config = dict(
    arch='uvit',
    model='image diffusion model',
    dataset='microscope photos of single blood and bone marrow cells',
    train_examples=194171,
    image_size=48,
    horizontal_flip=True,
    conditioning='none',
    objective='epsilon',
    cond_dim=128,
    norm='rmsnorm',
    norm_position='sandwich',
    activation='star_relu',
    head_dim=16,
    fused_qkv=True,
    qk_norm=False,
    parallel_block=False,
    moe='expert_choice',
    num_experts=4,
    moe_every=1,
    expert_mlp_ratio=0.5,
    experts_per_token=2,
    shared_expert=False,
    patch_size=[6, 6],
    layers=16,
    width=384,
    positions='learned',
    optimizer='muon',
    muon_scale='original',
    lr=0.036,
    momentum=0.95,
    nesterov=False,
    orthogonalizer='newton_schulz_5',
    adamw_lr_other_params=0.0021,
    steps=10800,
    batch_size=128,
    epochs=7.1,
    lr_schedule='cosine',
    final_lr_fraction=0.05,
    warmup_steps=540,
    weight_decay=0.03,
    adamw_weight_decay_other_params=0.01,
)
Rows from expert 1 of block 8, named by matrix and row number. Rows with one number belong to one neuron. Each number is 128 + 32 x the weight over the matrix's rms, rounded and kept within 0 to 255. All counts start at 0. Numbers have three digits each.
# up: expert up (model.blocks.8.mlp.up, 4x192x384), inputs 165-219
# down: expert down (model.blocks.8.mlp.down, 4x384x192, transposed), outputs 165-219
up.52:155136150114166040104051163136054116135163164133129102108115121131127054104142072142083108184183073177149071079050183160181126108108099158137185174115161080191169137
up.53:132128131139134127132124129120122130126126129133132131132126125130126124133130124131129136130133121126133122132129128134122122122126132128129119126133123131125136129
up.54:104144127141127097061101164137092105125149147076133101080112143108176137084129136136150128144123115133168138114098093087153158103175109093110104108137133102184148166
up.55:130140130141136120138146120126148117135144147126134121126116126147139122133127134125112129126127136135133128123127122138129114135130126134138125125141131119114132134
up.56:163119116122131133141123131126129115132135125130126122135131133126130149160119130131126122124132120126109123116125140124140127138121151138138095123147123132135129110
up.57:121126100120145132154116124118124120129144127118115129142110150121125121113128129125128126129109124131132135135120107127141112125128105135131106137133116129118105137
up.58:117066111094089081111158141235068100071088121130112121173106104184221146103062125101156133165078118119122063126056017104146137135107125217164127067086145213108144157
up.59:160144126159135123109138159156120125151138152112117133132138146108140130123113113126138137152133133117115130117136124124120141120139115116128143100148125124138105152
up.60:120132126132139127125136134128125140128124120136136126131123126115136132146133133139136118128131133135123129138139128138131125133130122132134124131131119126131131123
up.61:121147125122119113115135139117145105119129134104125132147130130116140131118140133150140128105119127120113142125118150113141121119123158111128132125143125131135121121
up.62:115138149103134115142126158097131103122136103116134102149146133174122103133141100118112116133136119122140109145145147107143120145139105139109104128161133131129116136
up.63:140114120122138141119124150119095136119132158158087144133087127139124143108121167133099133149127155161141161123114159115092111113153111118153139128169168142099140155
up.64:142138132133122125139133127140123120126135142123126130118126125138124135128117132121133124132106112138124126137127129134117119120128123124135128125127128134122126130
up.65:120087136134148140138135131143162145152162128147125120133144118132127126162116109133111125146094111132121136129077127142162130112176130140153137131139136132124126117
up.66:134113131125126120133123159142154136126122126144138143131144144139138113126135121131108119139151119120113155114140122132122117127138139140133115098127142125138137140
up.67:133130124124124131127134131132131131129131126129125122127119132128128131127132126127130131120134127129125124129125128128124129131130126125131131122122128129123128127
up.68:129132150127112121138156126092142140119134118121134147120113142136128134119128134128153121116136107148130144136122135144139115129119119146141134107113134119128129128
up.69:211102055220195051211101163243107234140132121111205153126166164066171208109053198140114108072113106084154134106116114117139083143092161176255156114150199097141140187
up.70:144121112135150132143113116141111139128121113091131104131127130136133134132137119146115103142121118126118120111121144123120119134127109131126140127107137150129129128
up.71:136142126124143124143116143128124156104143129125129136123123114126143126140117125146111131121133119131105145119123125126128122127109114135138101142119118139106112142
up.72:154179111084137085094159086184124089113134121142166148122138140156135149125136136123147118108115086159045107095141163138133054144171108092119118138159090081135158148
up.73:096132185106191124166100118169148139139098158194139137147189093120124168174141203078153082129105140145121157102133139104146102099131131160133130100156152158154161160
up.74:101170222169092107109086157128115122073138129137187059122106092115129092124136150139115120080086096136149149091091108101082105076145147152148101095140149133109112139
up.75:082115204144238084056089152177039060072169040221132126122050077095235135139053126167145198055200144122092105000233191076015088052101095165137199149115141159172093091
up.76:059090123087184082081075192084149222130157198154195167171131160179189182122090085089098126149077078208101179084086163164090150097161138155154113087210116094156132186
up.77:147153161141132108139063105109118123114147148114147084082118112133168104068127112128120094115136140152110117139147159088138124061139093148134139161072112110121173123
up.78:153107084077073126135099150105084140091119092175130121147115093147106126123141129120150140141146140134125130178153087144108147128185122159122139143142126162114162113
up.79:143138131127158140121134133105104138147139121142128151099124168122143169120106119123119116125131148159126113145106116122133142140149084118128095101127125138128136137
up.80:138136132112130116143130122114123124124122139119127133123132149134155124131123132117122118147121109132132141127134121133120122117116122114117127129128121143133112138
up.81:133129121124135127120125128130119121129133121138130120125130136122137120142134130129156140121136134128126133122144143125132139125139132132121132119136128133134133126
up.82:130113107152165153118049132059157157168088216109138125096146192139126086081129083115078124138081079101157138132117108146168088113104106126161109177167144069149114175
up.83:126129126132132125123122127133132125128125126133129127124134128128129125129132130136126126129126128126125130129118117128122129137128121131127130122128132124132131134
up.84:129129132130130123127127123126128124126130130128128136132126132132128133125127127128129127134129125134124128127129130131125127120134127130136127123125136129128128126
up.85:138131124142126132136112124125124123149133119131136123136124124146127113125117143129131137114125131140115121117111135122130140130119117118123127107141128124133133123
up.86:158140103093123225131188099192178160156191131142140188146109136161120181082145159179124087097082114150080096102136040132159111124121198051170067099090139058117166090
up.87:151104152144165101130183146219164080159119098085132121201067157105174094124093103173120094142142086155105108064135091189093210058125152169151107124117069101097059135
up.88:107144142132126111130103153151120132157140135117177128151097109124159085164117152138136138102063092111113129137109129108152124100155112146111120100159115167106161135
up.89:137121144107151108113123114131141102112168122108133130145149126156100120110110116126162131089137111141136115123129098119117131152129101137126134147137125113154113127
up.90:141088063030101025079158060218178125121058147078126050057095187152066154102182186069145115193173053065155152161178125049052091086168140174029199068150224103164116224
up.91:148140109113145156153144137144114129112146145095135143144136110076143163140171145149090131129116159118123121125106141148149109112119155117149135144133122129135145136
up.92:138137130128141126128127137119122116127139132124128145132112128128125139133130148125121133126124113123132124125121142127124117131120143111132131129111124136125124124
up.93:129121127127128129128131127126131133136128125127132127128128129129126131128132123125134126126132123130132137130128129131124128134130127132132128133131127129132130131
up.94:128141126128126112116135132145132136141132144116136120128099115125131130130143142136140126129132127137136125122127129126126133112118131139127138128121121126115125115
up.95:252139129059123104163064130199139129218079118161255116079045174190146070056186027152176176095230204189037044217088075173206130137116189215099111071124229069169143128
up.96:109129081152142073121117131181088128066098062107155142138168179202088114065139195072135073196132163103150115131157052103091130146143127160178000142150000151114096092
up.97:147132133132127136132116128161120103132106125101139117131141125124107123117156122117102128126115121128111113114125112133141109109128124127140131119121144141116125134
up.98:127137133109126121137124119129119134128139122113125136129138132147137137122145119125116121131144120117124140141109141134142125126122130129130122110119138121123128117
up.99:118130140139127128116137107109140113130138149130121132134122166131130120159127114121122132140151095154122121148114108114131126128130124115130117127147134118135125104
up.100:094148113131116150086143127174133130100136141122083118124109148155132130128147128118163117127136132125163096147134106124171148098145139144173120125148164139110123117
up.101:139142116128122135133122112138139141107124116131140121114123107119141119139151138125124107144134123134104142138139137120120119127115133130147128107104129129123139135
down.52:125096104164133180128081099095131165122113117142161109112061163146129172129157113135080155139136131120184100120144150061082113163165101096107152098091082151139164111
down.53:107091112131130181141096099082128166128125122154154114099064155139143168123134113129080153150136137109179077108139148069083117152153119103111161121092086141160164118
down.54:124102104118124191150101100093125163120131124143134113109055158138139174121124101113091145145121147111183073099141154075075119162151116099124160115103093138157158119
down.55:112087110131131185144095102081130163131128122156151115100062153141143164118132111126082155151134135111180074106139152073082112150150122103114162121093087143162159120
down.56:110094116132129183143093096079123163128125119150158107100071152136146161120137106129080149145132143113184082108133146071080112149155123103110160122090086143158166122
down.57:103102103138131180140089089080127160128126122149155114099062161149142164117135104122078159150130133112172075111141154070091108152157118104112160121086090148168160122
down.58:099081095143118185153094104106144140133134112149157078109033157131137180121143112123079156152150128117193062113145150063086117147135108088128148147079050104152162108
down.59:109095116132131185136094099088138169126120121155159113102066154138146166124129104129087149150125133109176077107136154071083112157158120109115150114092084137158168115
down.60:108092110130128185143095100081131164126123126152151110099065156137140161119135112125078155150133138112183080107138151069083115154151121103110162122090082145162162116
down.61:112090110127134183146087106081138168130126120156153106098056163133142172118134113121079160142141134121179076105140146076078116147152113110106162126094091144154167129
down.62:108089106135138179141098105088131161132120121152148125103062163130150161126131119129083145145138130104178081099138147064081112153150122101106162124096084142153157117
down.63:102085119116123173151091099084120173136131118165145104114074148148140161126145116124082161152141133102180079106127144078091118143148121093114164122098094137149157120
down.64:105089112130129183145094099083130166129124121154151115100059153139141163124136110126078153145138136109179076110141148070085114155156120104114160121091085141160164117
down.65:102085101137134173138096098087128168127130132156138118106059164146146165128124116130077151160146135101179071103129143066085114154141108107114155126104091140157169119
down.66:116090117127138166136098111085122162131118118152147117104051159139143163117132110126089151137134139116175075106136145072089113149159124114110161122100081146162164111
down.67:105090111131129182142093103083129166128126120152152116101062154136144166120136111129081153145137136110179077107140152072080114156154119103112159118091083141161162119
down.68:103094115130132190142089104081130172129125120153153115109063154139148168125133103130083152149147135117182074114134148071084117154152128111118158120092086142167161114
down.69:050059128113128192112085109078131111137134121163151133094058134168130178133140114092080158129128124125160068119134169081058095117165098109103169140086093163149164125
down.70:114095110131132175146102102080134165126134126154157108098061152137143167122136111129084149155131134119176074106130147074081109155160122101115156119093080137164163121
down.71:109090113135130178140090105080128165124124125158145111096066153136134162129134112130080149151140128102178070105135146065083112156150127109116165110090086144154160108
down.72:110094095149121160143085115082130161123120118156161109103058171149137166116139130127073139141124138098171080083147133063075110157150099096110151128107101144164164122
down.73:112084112122139190149084092080128178098111102149152118097081151135137156133114091126079155139149140117187077114133123069078105154140130120108171122108088152133150130
down.74:105094104151130186131083117097129158136125120168146113094077160135140170138117105127069150144140141110164076112142159060082108142145109103086173127095084149164158118
down.75:103102101142086197167076085080105175115135115154134099093060141134135158130135140132075163164117138096168113094143142101104146172147081098089167127119066169154141100
down.76:105085108118147176126106093080131138132099142140175109122054191131138126133122124118064151128142101088155040095144158065099105151174091102149138091067077141141127126
down.77:095085103130123163135093103105126153133133124143150120116063144139137172132135103125074143130121140125161085098149160080080101147166113100110161115092093139149156111
down.78:119098104121126165136092089079116169150125120163163106092061163135143155119129099119086137136131116104162074107141150073072119141153122112117151107087083151143158133
down.79:106094104131126184144101105079131164129127126159155105099066153145148165116139112129077156156143140116189080110141147076078110154151117099107158124103086141157169115
down.80:103093109135131184138099100085132172137120125152151112098063155137140169124131111131082157146139139110180076108138147069080112156158123102109158122093083143157159119
down.81:104091113131127181140096097082127166133126119152152119098065153137144163126136110126078153147135134109178077108132148068081115156152121106108160121091084141158161119
down.82:108086126137124198136107105098129158126122137153110151073064137153141145141095112127095138162142123094194083104142161095074129141138118115093184138118074153162169148
down.83:109094115132130181144092101082126167131123119157149114100063151139142165125132114129080152150137133109180077106139151072082113155153121102112158118089087140159164118
down.84:108089116129130181142093098084128164130125122152151113100061155137142165119134112129079155147136136111179074108140150069081115154154120105110161118091083144161164120
down.85:108093117130127184132090097084128170129123128150164109096060149133145164125131107126087149153138136111178086111140150066080108157158117106109153117091090146156164118
down.86:101099125149106168141091089082142181114106099165164102103056133123157167144119102132062137164162113087174071111129157065073130151149113097112143110114096152164137122
down.87:072093115141112168158085100074145151110119140156147127117061159160151180121150133133084149128135116115183083113166151084091115138157118107104161117100104141145142109
down.88:094075113136145184142101098071135169120134131147162116113059164158146167127135110127090161142136119116177060101133147068072116153150121094103165109109091140149170103
down.89:099085101135112178134086103090139170122114128150152106097066151134141165124130116116083153148144127115184078111141154067090117157157121115114154121106091138164172116
down.90:138053076103134167134132128106142171124134131191144091123040145127118170129110116138096152154127095094181057092139170060112103118156117119116165120115095171149148101
down.91:116086103131126181141097091069137178124121121158148124095059164136138170124134109130082152140138134112174082102137148064074110148155117100119169139087075134170153117
down.92:106097113135131180143091101084132161128121122159151114107061151137139165119132110126081150146137133108181075104138145073078117154157123100111160119096091142158162119
down.93:106090112131127182142094100081129164127123122157151112102061152137140164122133113129080154148133138111178074109140146070082116155151117103108159122092086142160162116
down.94:104088107135126182146093098086128165131129126151152114099066157142139163122137108124084154148137134110177076108140150068085116162159117107112160121095081143159171117
down.95:075017027064067170183052093098172216096125230125106158141135166150113103127055119075092114174170153095189067036130158129132097165162101100093179147151087212127135139
down.96:126083104128104168129086118119097157113123118133164102106027161128209200092125121076053175147161115079167081081153156085046120148156159108113166087107068141150130092
down.97:096097105128127189142097098080138171123122118152150113100067147138141165126131108129084145141136139106180084110141156074079113151164113108109158124100088138160152116
down.98:103089105135130180142090097083129165131131117157151119097064149133143164121134109131078158146134134111183079107133152070086105158154118110109160118099087137161165118
down.99:102095107134126174139089106086125161133120122153161111102062161131134160119136108128070155147135139116183066107144150074080114151151121105119159125091075152151157120
down.100:100087112127129179138097103075125150131119121147150120093063155134149169120134114120079159142141133117168068105149155071082119156159124106112151124082084140155173119
down.101:107098109134124181143096107083125159130117128162161113104064159137143167123129110130081154147140136107176069100141148069086119152153119100113155123094087148166168117