config.yaml
model: "image diffusion model"
dataset: "microscope photos of single blood and bone marrow cells"
train_examples: 194171
image_size: 48
horizontal_flip: true
conditioning: "none"
arch: "uvit"
objective: "epsilon"
cond_dim: 128
norm: "rmsnorm"
norm_position: "sandwich"
activation: "star_relu"
head_dim: 16
fused_qkv: true
qk_norm: false
parallel_block: false
moe: "expert_choice"
num_experts: 4
moe_every: 1
expert_mlp_ratio: 0.5
experts_per_token: 2
shared_expert: false
patch_size: [6, 6]
layers: 16
width: 384
positions: "learned"
optimizer: "muon"
muon_scale: "original"
lr: 0.036
momentum: 0.95
nesterov: false
orthogonalizer: "newton_schulz_5"
adamw_lr_other_params: 0.0021
steps: 10800
batch_size: 128
epochs: 7.1
lr_schedule: "cosine"
final_lr_fraction: 0.05
warmup_steps: 540
weight_decay: 0.03
adamw_weight_decay_other_params: 0.01
Rows from block 10 of a small image diffusion model, named by matrix and row number. Rows with one number within an expert belong to one neuron, the router's apart. Each number is 128 + 24 x the weight over its row's rms, rounded and kept within 0 to 255. All counts start at 0. Numbers have three digits each. After the name is the row's rms in percent of the matrix's.
Before each expert's rows are labels from the 100 images, of 14976 (inputs lightly noised), where the router gives the expert most weight on average: "patch colour" is the nearest of a few named colours to the mean colour under the peak. Only what is clearly more common there than usual is listed. The data: microscope photos of single blood and bone marrow cells. In brackets: how many of the 100, against the usual share in percent.
# router: router (model.blocks.10.mlp.router.weight, 4x384, trained with AdamW), inputs 154-230
# up: expert up (model.blocks.10.mlp.up, 4x192x384), inputs 154-230
# down: expert down (model.blocks.10.mlp.down, 4x384x192, transposed), outputs 154-230

# expert 0
patch colour: blue (27 vs 8.6)
router.0 094:113147113131115115139091121113128120131154114127158150147177154172120082116164154101129076124103141102110163097121148149120125150093147130150133096116143104103148167180142163158102106167187124121121138088139137126126097143144142131
up.1 030:131068151130126164131143153090139158135144102131136127094138113143119135107141159109123088146135153134126109118141107105104150113144076140081118160128155158139158093149068094134156135123125168151092153114123178111147187109144142126
down.1 028:116150118106161109114118097148134110140086164106140111161133122089125099139127129130135157128122093102118144153137154111123143147134187114160157151131121105115076169085192120157099087139104089093153117158124100124101059160106099124
up.2 155:108111104112140138144104122129092124117089154120137175127092138097094116170126113130139123151157120124154108121136098122122185188111087102152132117168089157144115108136148119119181135134108123126161065125168146152118169109110132124
down.2 154:132168147124123148095149144144145135150179084136134094131151111188174138123147162146117150092092108145096141145144163127127088108148169148119123103090148146144131122138120165119109121132150131127094170136117137126153085119133123122
up.5 162:122110159181171149112143153125134101161148105170149105107148153167160142096201144108131138163141126143160128133137147137124156103104104123111138140113153102131160103078141090117107155142166133104176145102182138138089101146143114153
down.5 156:116160112066092121099109127135153172103122136112126144152104097077089102183064113110125132074109148105099151129108111099116092148147125137132110127127140137139080156141122158126145097112080087122109116127077133154141153162124123108
up.6 153:170139128132084150180159123145149156099086138151176196137105141132160174146122092109129129170127121100110108101098112147092141121091113127122089118117130148114102100114110160136111108129121163143137076164163095116084122136145107148
down.6 148:093136155152147121094137142113105099177142118113103049147143089097097092109116170151115139112106156153126138144140162101152100136137134158142166147131123123144151138125147093139163150125124093145131157111094156140167122124120139130
up.8 149:082123134115075117139119148124136127104111105128120157110167127133108132132135128129119143116140098154132094154089084110135092123128146080164099147144136095180097105122106118110144136127157133109105118130120107133127140165124149175
down.8 148:174141127127162125116136115152128133129156117132131122151081139130137135130103132135155102140113149115145178111171155170141143128129079156102163111118119152059156138160150166144089111118093137135139135134157158098136157073123109100
up.10 161:126129138154122158112133110177124144139158154139129104135157144156099149169129144126136144101117132155103148151133121109152144098135106169117075095163127183098111158157124139126130089101103165120150147173166088163081106108139089137
down.10 160:110146106113138125143120140084111120114084136141125133126138105112156108098133121145119135128126137132150108126118144125119109162141170106140165159084109108154151111127163144130110174135161095154073096092106190101156139141123175149
up.12 161:139088099167200120125131104134127125164127182137136133155107116104156108138212135143154078119109113130151144154107131144167141142126102139141135157142107086149174118156108129118132130137172180120106121137148110108178147119147132136
down.12 158:123164180068085139112124148119134127088123074119086135105144124156105145130078117100118199123136157100116127103163128107092140097128163117099117092111161153084072130115147129155145125127094086121132152094115133148102109118128139114
up.13 154:137158136150107149068122097139170117139130131137135112137138106119166103082162151106136060121115120131123108101133119140107142140151132163128152157130102141134148147113121164120136145150087107143149143137095126129115085111124109129
down.13 153:119116120090153121201142162124103148124119101104141128121131146134120138169099129130108202138124123139119127131127130103130127116100130081124091100137145105138127124142125118149145117093169158098109112135137125117146175153138143132

# expert 3
patch colour: grey (76 vs 22.4)
router.3 101:125186122145127087138145114123078129138145108124136122150159159176129088060160128074143128106138111143099112079095129104140099175121156168194121159124147145172173143168116099152077070152123142115087117129130113154135093115161134111
up.2 115:103093122165130121128116132147098102100171107098101143086128144140087172164121161147126171121100115189087146134113118086148070144123105134097091129136154117092115144148133127103052124146144076129152124119159134101141126148108146131
down.2 118:139145124073121139127146119128147144154092161152155108163118121117176084097129093099126093144155142081159125131133152158096177133133150130155186118119091139142140116121119107153185139100114170125094127138116119156123156091150127131
up.4 115:136172113101104125153102115153140116139111153147094106099148149123144166109095154153143135146131142128149154125120119120137126145128152121046096150091132124119155193116144145135127121138091137129095133135124110089162081134113129136
down.4 116:140114141140167138110180156118104145131156115107154154165113115130100111143153103108111118122112113126116124134145152154116127122130101132206149115124139131131114069124120094138145145117185128132168118120152133154107175121149106118
up.7 122:083065135116142115144161153177122118137110164131130141136197145123090135134178111119124111108165147136142153131114150123137122110091092155118094120130124177134124148160126118127137147123151089117138082104172129152136116157131125125
down.7 119:171175111110104137117121121091136099116110088123116112127058106128163105101075146134130142135097090128108091136138113141131126156171175112124161121103133078114122112108129141100127123136124145149105177133099140108108134099125124140
up.8 113:127156118112096172164113104117167087109113116090150160102134181142115122109161120123101099140114100090102131102165103141147178102117096133111172099174168160091080115142161157131133113104131136098146180125153141155125109135119147146
down.8 114:119090167137145102092156148140098161135123151160085110151118065123132141120101142133148156112135176163168114158105147109134092154115167138171097146088092100147183153102099107134127150160124122165113081146110126093121167116162132107
up.9 113:136093105110133150111160142072130134123150126155116120070144090181089134099105178105136160132129097168167124137135145131142101142135119126135176092138137131130149097139111083125147128129108142136087120132130119165086099117125165122
down.9 112:102177155111097115151106134190133138132106129109155123183094184079174111145147086146137127123097142099112137118143116119108135119115131135147091162120113124137103163138155167137102136119134119142153136139122126099163161138117077127
up.11 122:169092141113128109118110124092141114160118143122118137120157069136105121115153119143098101134139139123109145136191123151090147127146108076100122113141178127126124117095186154113150107121119127118151114118157120165146121081099132125
down.11 117:108157138126144136130156124148133127121139120128129143122093189126160125125106130102152146121113115149162135128089127128146131140111134176137146127125093135138125126153107105131105169140137132122113138136110142089124122176178126120
up.12 119:179141141120106133138122136162150089179108083142118099130103131121181135128105143126159154123104127110118122154114149132125137155085135139147097112199123113073109130124177107161135116101125135117117148136103108097136135159128122114
down.12 119:092114126134140120121138110101113178077152188110150160135133110137085119129154125136096094127144139140129131111134112114140136096150121129111152156067130146172146142121083156100156130155140106125140112140164136149139114113122141154
up.14 109:143124119138154109110137127106134098116107157144132149110114116141112145118109147141106135083116097113172130095149103129125105119140141121086170108147118161145096176142122131104135176106159184143159150119143133087146099156134136100
down.14 109:115154160125097158143128120146122165138158121122136082162131128129136117138132132116137125178139147132078114164118142128123177139123099135169094133087163079093140089106143120144111114143111089128108096137120123166103160083123110144

# expert 1
patch colour: purple (69 vs 21.5); blue (26 vs 8.6)
router.1 099:112165086129113118154095131124148133149153152139127126171156148193107051089176146106139155162127081106103126111106160140131105177096154136145131126130150141144139150180126097140081080170184132101121119112134119138111068160151166125
up.2 039:148080164093167113085186173129106119131145161133116122166068144134121143153146143110118145117127152143126135127111109134118178144122124146126068105164152103146140155160099141123136124123161214151109109107138128078133130120126093121
down.2 035:131142096172104139171080093146144121125125104125124156099141112113133114097120134108134138163117132089116110126122178104165113100131137127136150130085104171120120115092175139138118110147106051103135127129132135179125114139118152139
up.7 005:181080161122146108076170172105103147128136099109125100137056146093093118156141146117102155153109150130141125129120121154096131144136137127099062108168134107114152120175132156110132126102133179150110132111134142128137131113109109121
down.7 015:102153086113101129167119087145158127125128138133133178114127126153164110096127163147135145143127123069118117143142192093142132098111118140144163133084130139138121163108160116144123111140149081114148147115121115119146117135116164117
up.8 107:140117127086172112134167167161100120154138128115118124150088120143087120170157137098113161060128148140095146110133154126128153173106145142104132117172127103120101149168120127160139108138135128139103067114169144107134136135097106149
down.8 095:137144118186110165147095080110179143108117132130142161095131095132169148113070134136148117197111134121131108130099148121177138113145103162160146148109119156159165126097149141095121142141113129106134163114111155162115139146151136124
up.13 147:105141138134117102117125136110146164154112123113103139099152111119119105104156138156130108100134130110161150091122125115142119168126085112130122134127118168082082127127128073111122097120118166136128130142123106147112107097116114129
down.13 148:142110129133120179139149124148109090111118159155164161163112146153141154144115126085114149141133141131097133169121135137128148087140170120136126128109117082165183120147133191130118131137138115104131149142131144123121144155128159123
up.14 144:131132133131130173120116134139117103126107102083121092124126170088141130169144149124168136150137109124134126161140133143108146098099131078181165138132138119153109099105158130135140158141124134108148140132101128101137139103116105103
down.14 143:139157111145138088161143117144130143128168144176153162148134080155145110080127097130108134114138139132100116094133131103139096147151125168072101101126113135097132155148095157115113109109143116141110105094168115141102125138134155161
up.16 027:158080158100157112080172176128103131134146144121109121151055145120106138152158140109124150134116153140139135120102117138103151141130125142114061104163147104138151135170109155112140130116158207159113113106136134089127136117127103120
down.16 025:123146091146106139176094094145155119136124117129137169109139114127143115091114137125120134162123123076118110137134176104167116104126137132142158126080110161124111137092171119152112101148114044102139127128127125156139107148113157134
up.17 150:105140133180120098140129109195116118145126118144099148148151099173127142099139146149122145104126119108140120102168112119103118117140173144148112122093112141104090152139080104146135115110089105153168113159114130127119103095144141146
down.17 151:141120117083122164126130139083136135095112149132145122120129156107108111138113108114128087144137134152098139177092123124118133133105100117119157153157133115143179121129165162115116134134153149113098150115139147101140180160116130121
up.18 133:140108131107131114080162143114105130173126126143103134104095084149137121135198156136121144138121119151172136139112090136066136130116129095097118087170088117131133106177139114102098151147197199092165093141121119082108131133143121117
down.18 131:140134140139126147163110142149170144111114145116146123140151140101125163116070088119118121111164135097111123139137159108186130114161130164151153125088137153143088157104113127146171140139052085149128182091150114149112110110116176138

# expert 2
patch colour: pink (52 vs 24.2)
router.2 106:132149130142138102149099124105112127145140131153154143161176144157119127097160152109146090121129131103125107083126151134126124176074131138136138081120170122119140126187118156157081099111169129114143124123120155128111090124141135133
up.0 128:102161166170107149106145112137159073152107166137116149155166110122165123127180120170088117119108163113163095161152129114091102137126147175147082107095120089123124134116124152130139136098116151110146118138110118129165152151145164136
down.0 126:135092100098110119133110124109111188113150094113136082090080138124125141112069151117147143122133116128131136092134134135152166121124120089099194139139121182114106147143131127132124144179149087149125144115133133107098092130127103116
up.1 124:106128154159088135129123170104074147121136142163112101117112162142154134116119120164153116155150095081117117124146091120120178125129165170086126123105130138134140111128136099160105147123065145121109168114140131142120110155120120126
down.1 126:152136102097147140138121074134161108137125106081138192120125100112110125133149135102092147108113146142126140121091173148122089119137111092178117128147122119114103130135125186119141124150184111150176111120104130125120141086139134140
up.3 124:146128147167093118138107117145134075100126158106139129148135116088100143152186127143158136105125119134104111087120123164117133104149129105127114180136087151119121155150125118124120136140109102117117108156143092092161101135123110138
down.3 127:128119118115175126146151166093108172168137085154116115104149151138147107088093135096114136130126132126159131153147131109169118164124125159136136081111174100124113098102137143162172120112132177147144165088117147177105159132147157133
up.4 126:133114120187101132116111130095120188114139175123097104111143147143144123138128144137166092072118133078141116133124148164156166088134107159129108134090103149118140091131111145133153123124124114172132094118127135113132129114115127094
down.4 124:116156136074169131134152120147137077166129100138154153144124107137110154138116120120094193189104130151143123142138093087118111149131158099144149104143134117164125156129180089132119140131117122095141159143115143146120135114147129168
up.8 130:153114102126115143143095124105176118145159140131089130136146133107141123121093101126159141113093121139146157158149072125151133163112155112126098111157175142086083113144125141121117130114109118149101095146114106141093110130113134090
down.8 132:125114175128127098125151130125089131120113096139168129118097112153115139120157159161100109118148146091117113122112167143104118076130107140134138143092104142135146136121132099126140126137155147123140123112152146143174133127141137165
up.10 104:162158160139181117148144112086118145145127137153098117132142155117116161092140100146138069131141119132092127133108098114138106129132152087104117147143122120095171140141113106118063087136154117137094132108129163127129131106166147128
down.10 097:097118115103091141136118166169137132131119129108131131120094125119147125177163161122100166116135133132172137126156119107131121156116111152129090096086132118116099114095126153127183136116065125118148105133145118122135097161080143116
up.11 129:153153132079096094095115130114157108069112142129150104134122153137130128141093156125110107137127174104180115144131130120140129121120148108109087128089124140105130113152139192129115099103102140171145146124129185110140083115129114131
down.11 126:091092127194171176136137145143113160177161100121118158096133143131116133145162107107129130111143091177101138115137127145114123135137105136158147139204136116144131140118110085129159149156126103108129097169129094112111123126138140142
up.12 124:169096123158162135148135119155159118150177119174129135132102143124135109133155093098115123115123172103172133149160173124143061163117114111102109138159133099130204113112123131119136143121147163123140128105099139104146109086119126124
down.12 129:094162119098116122151122122144125144121086127096132104131172086144119132143113141147125158123145114182071127118057086121094138118134137169131107119114125146113042141129129126153136113140121071119116140149151133161108187147128117132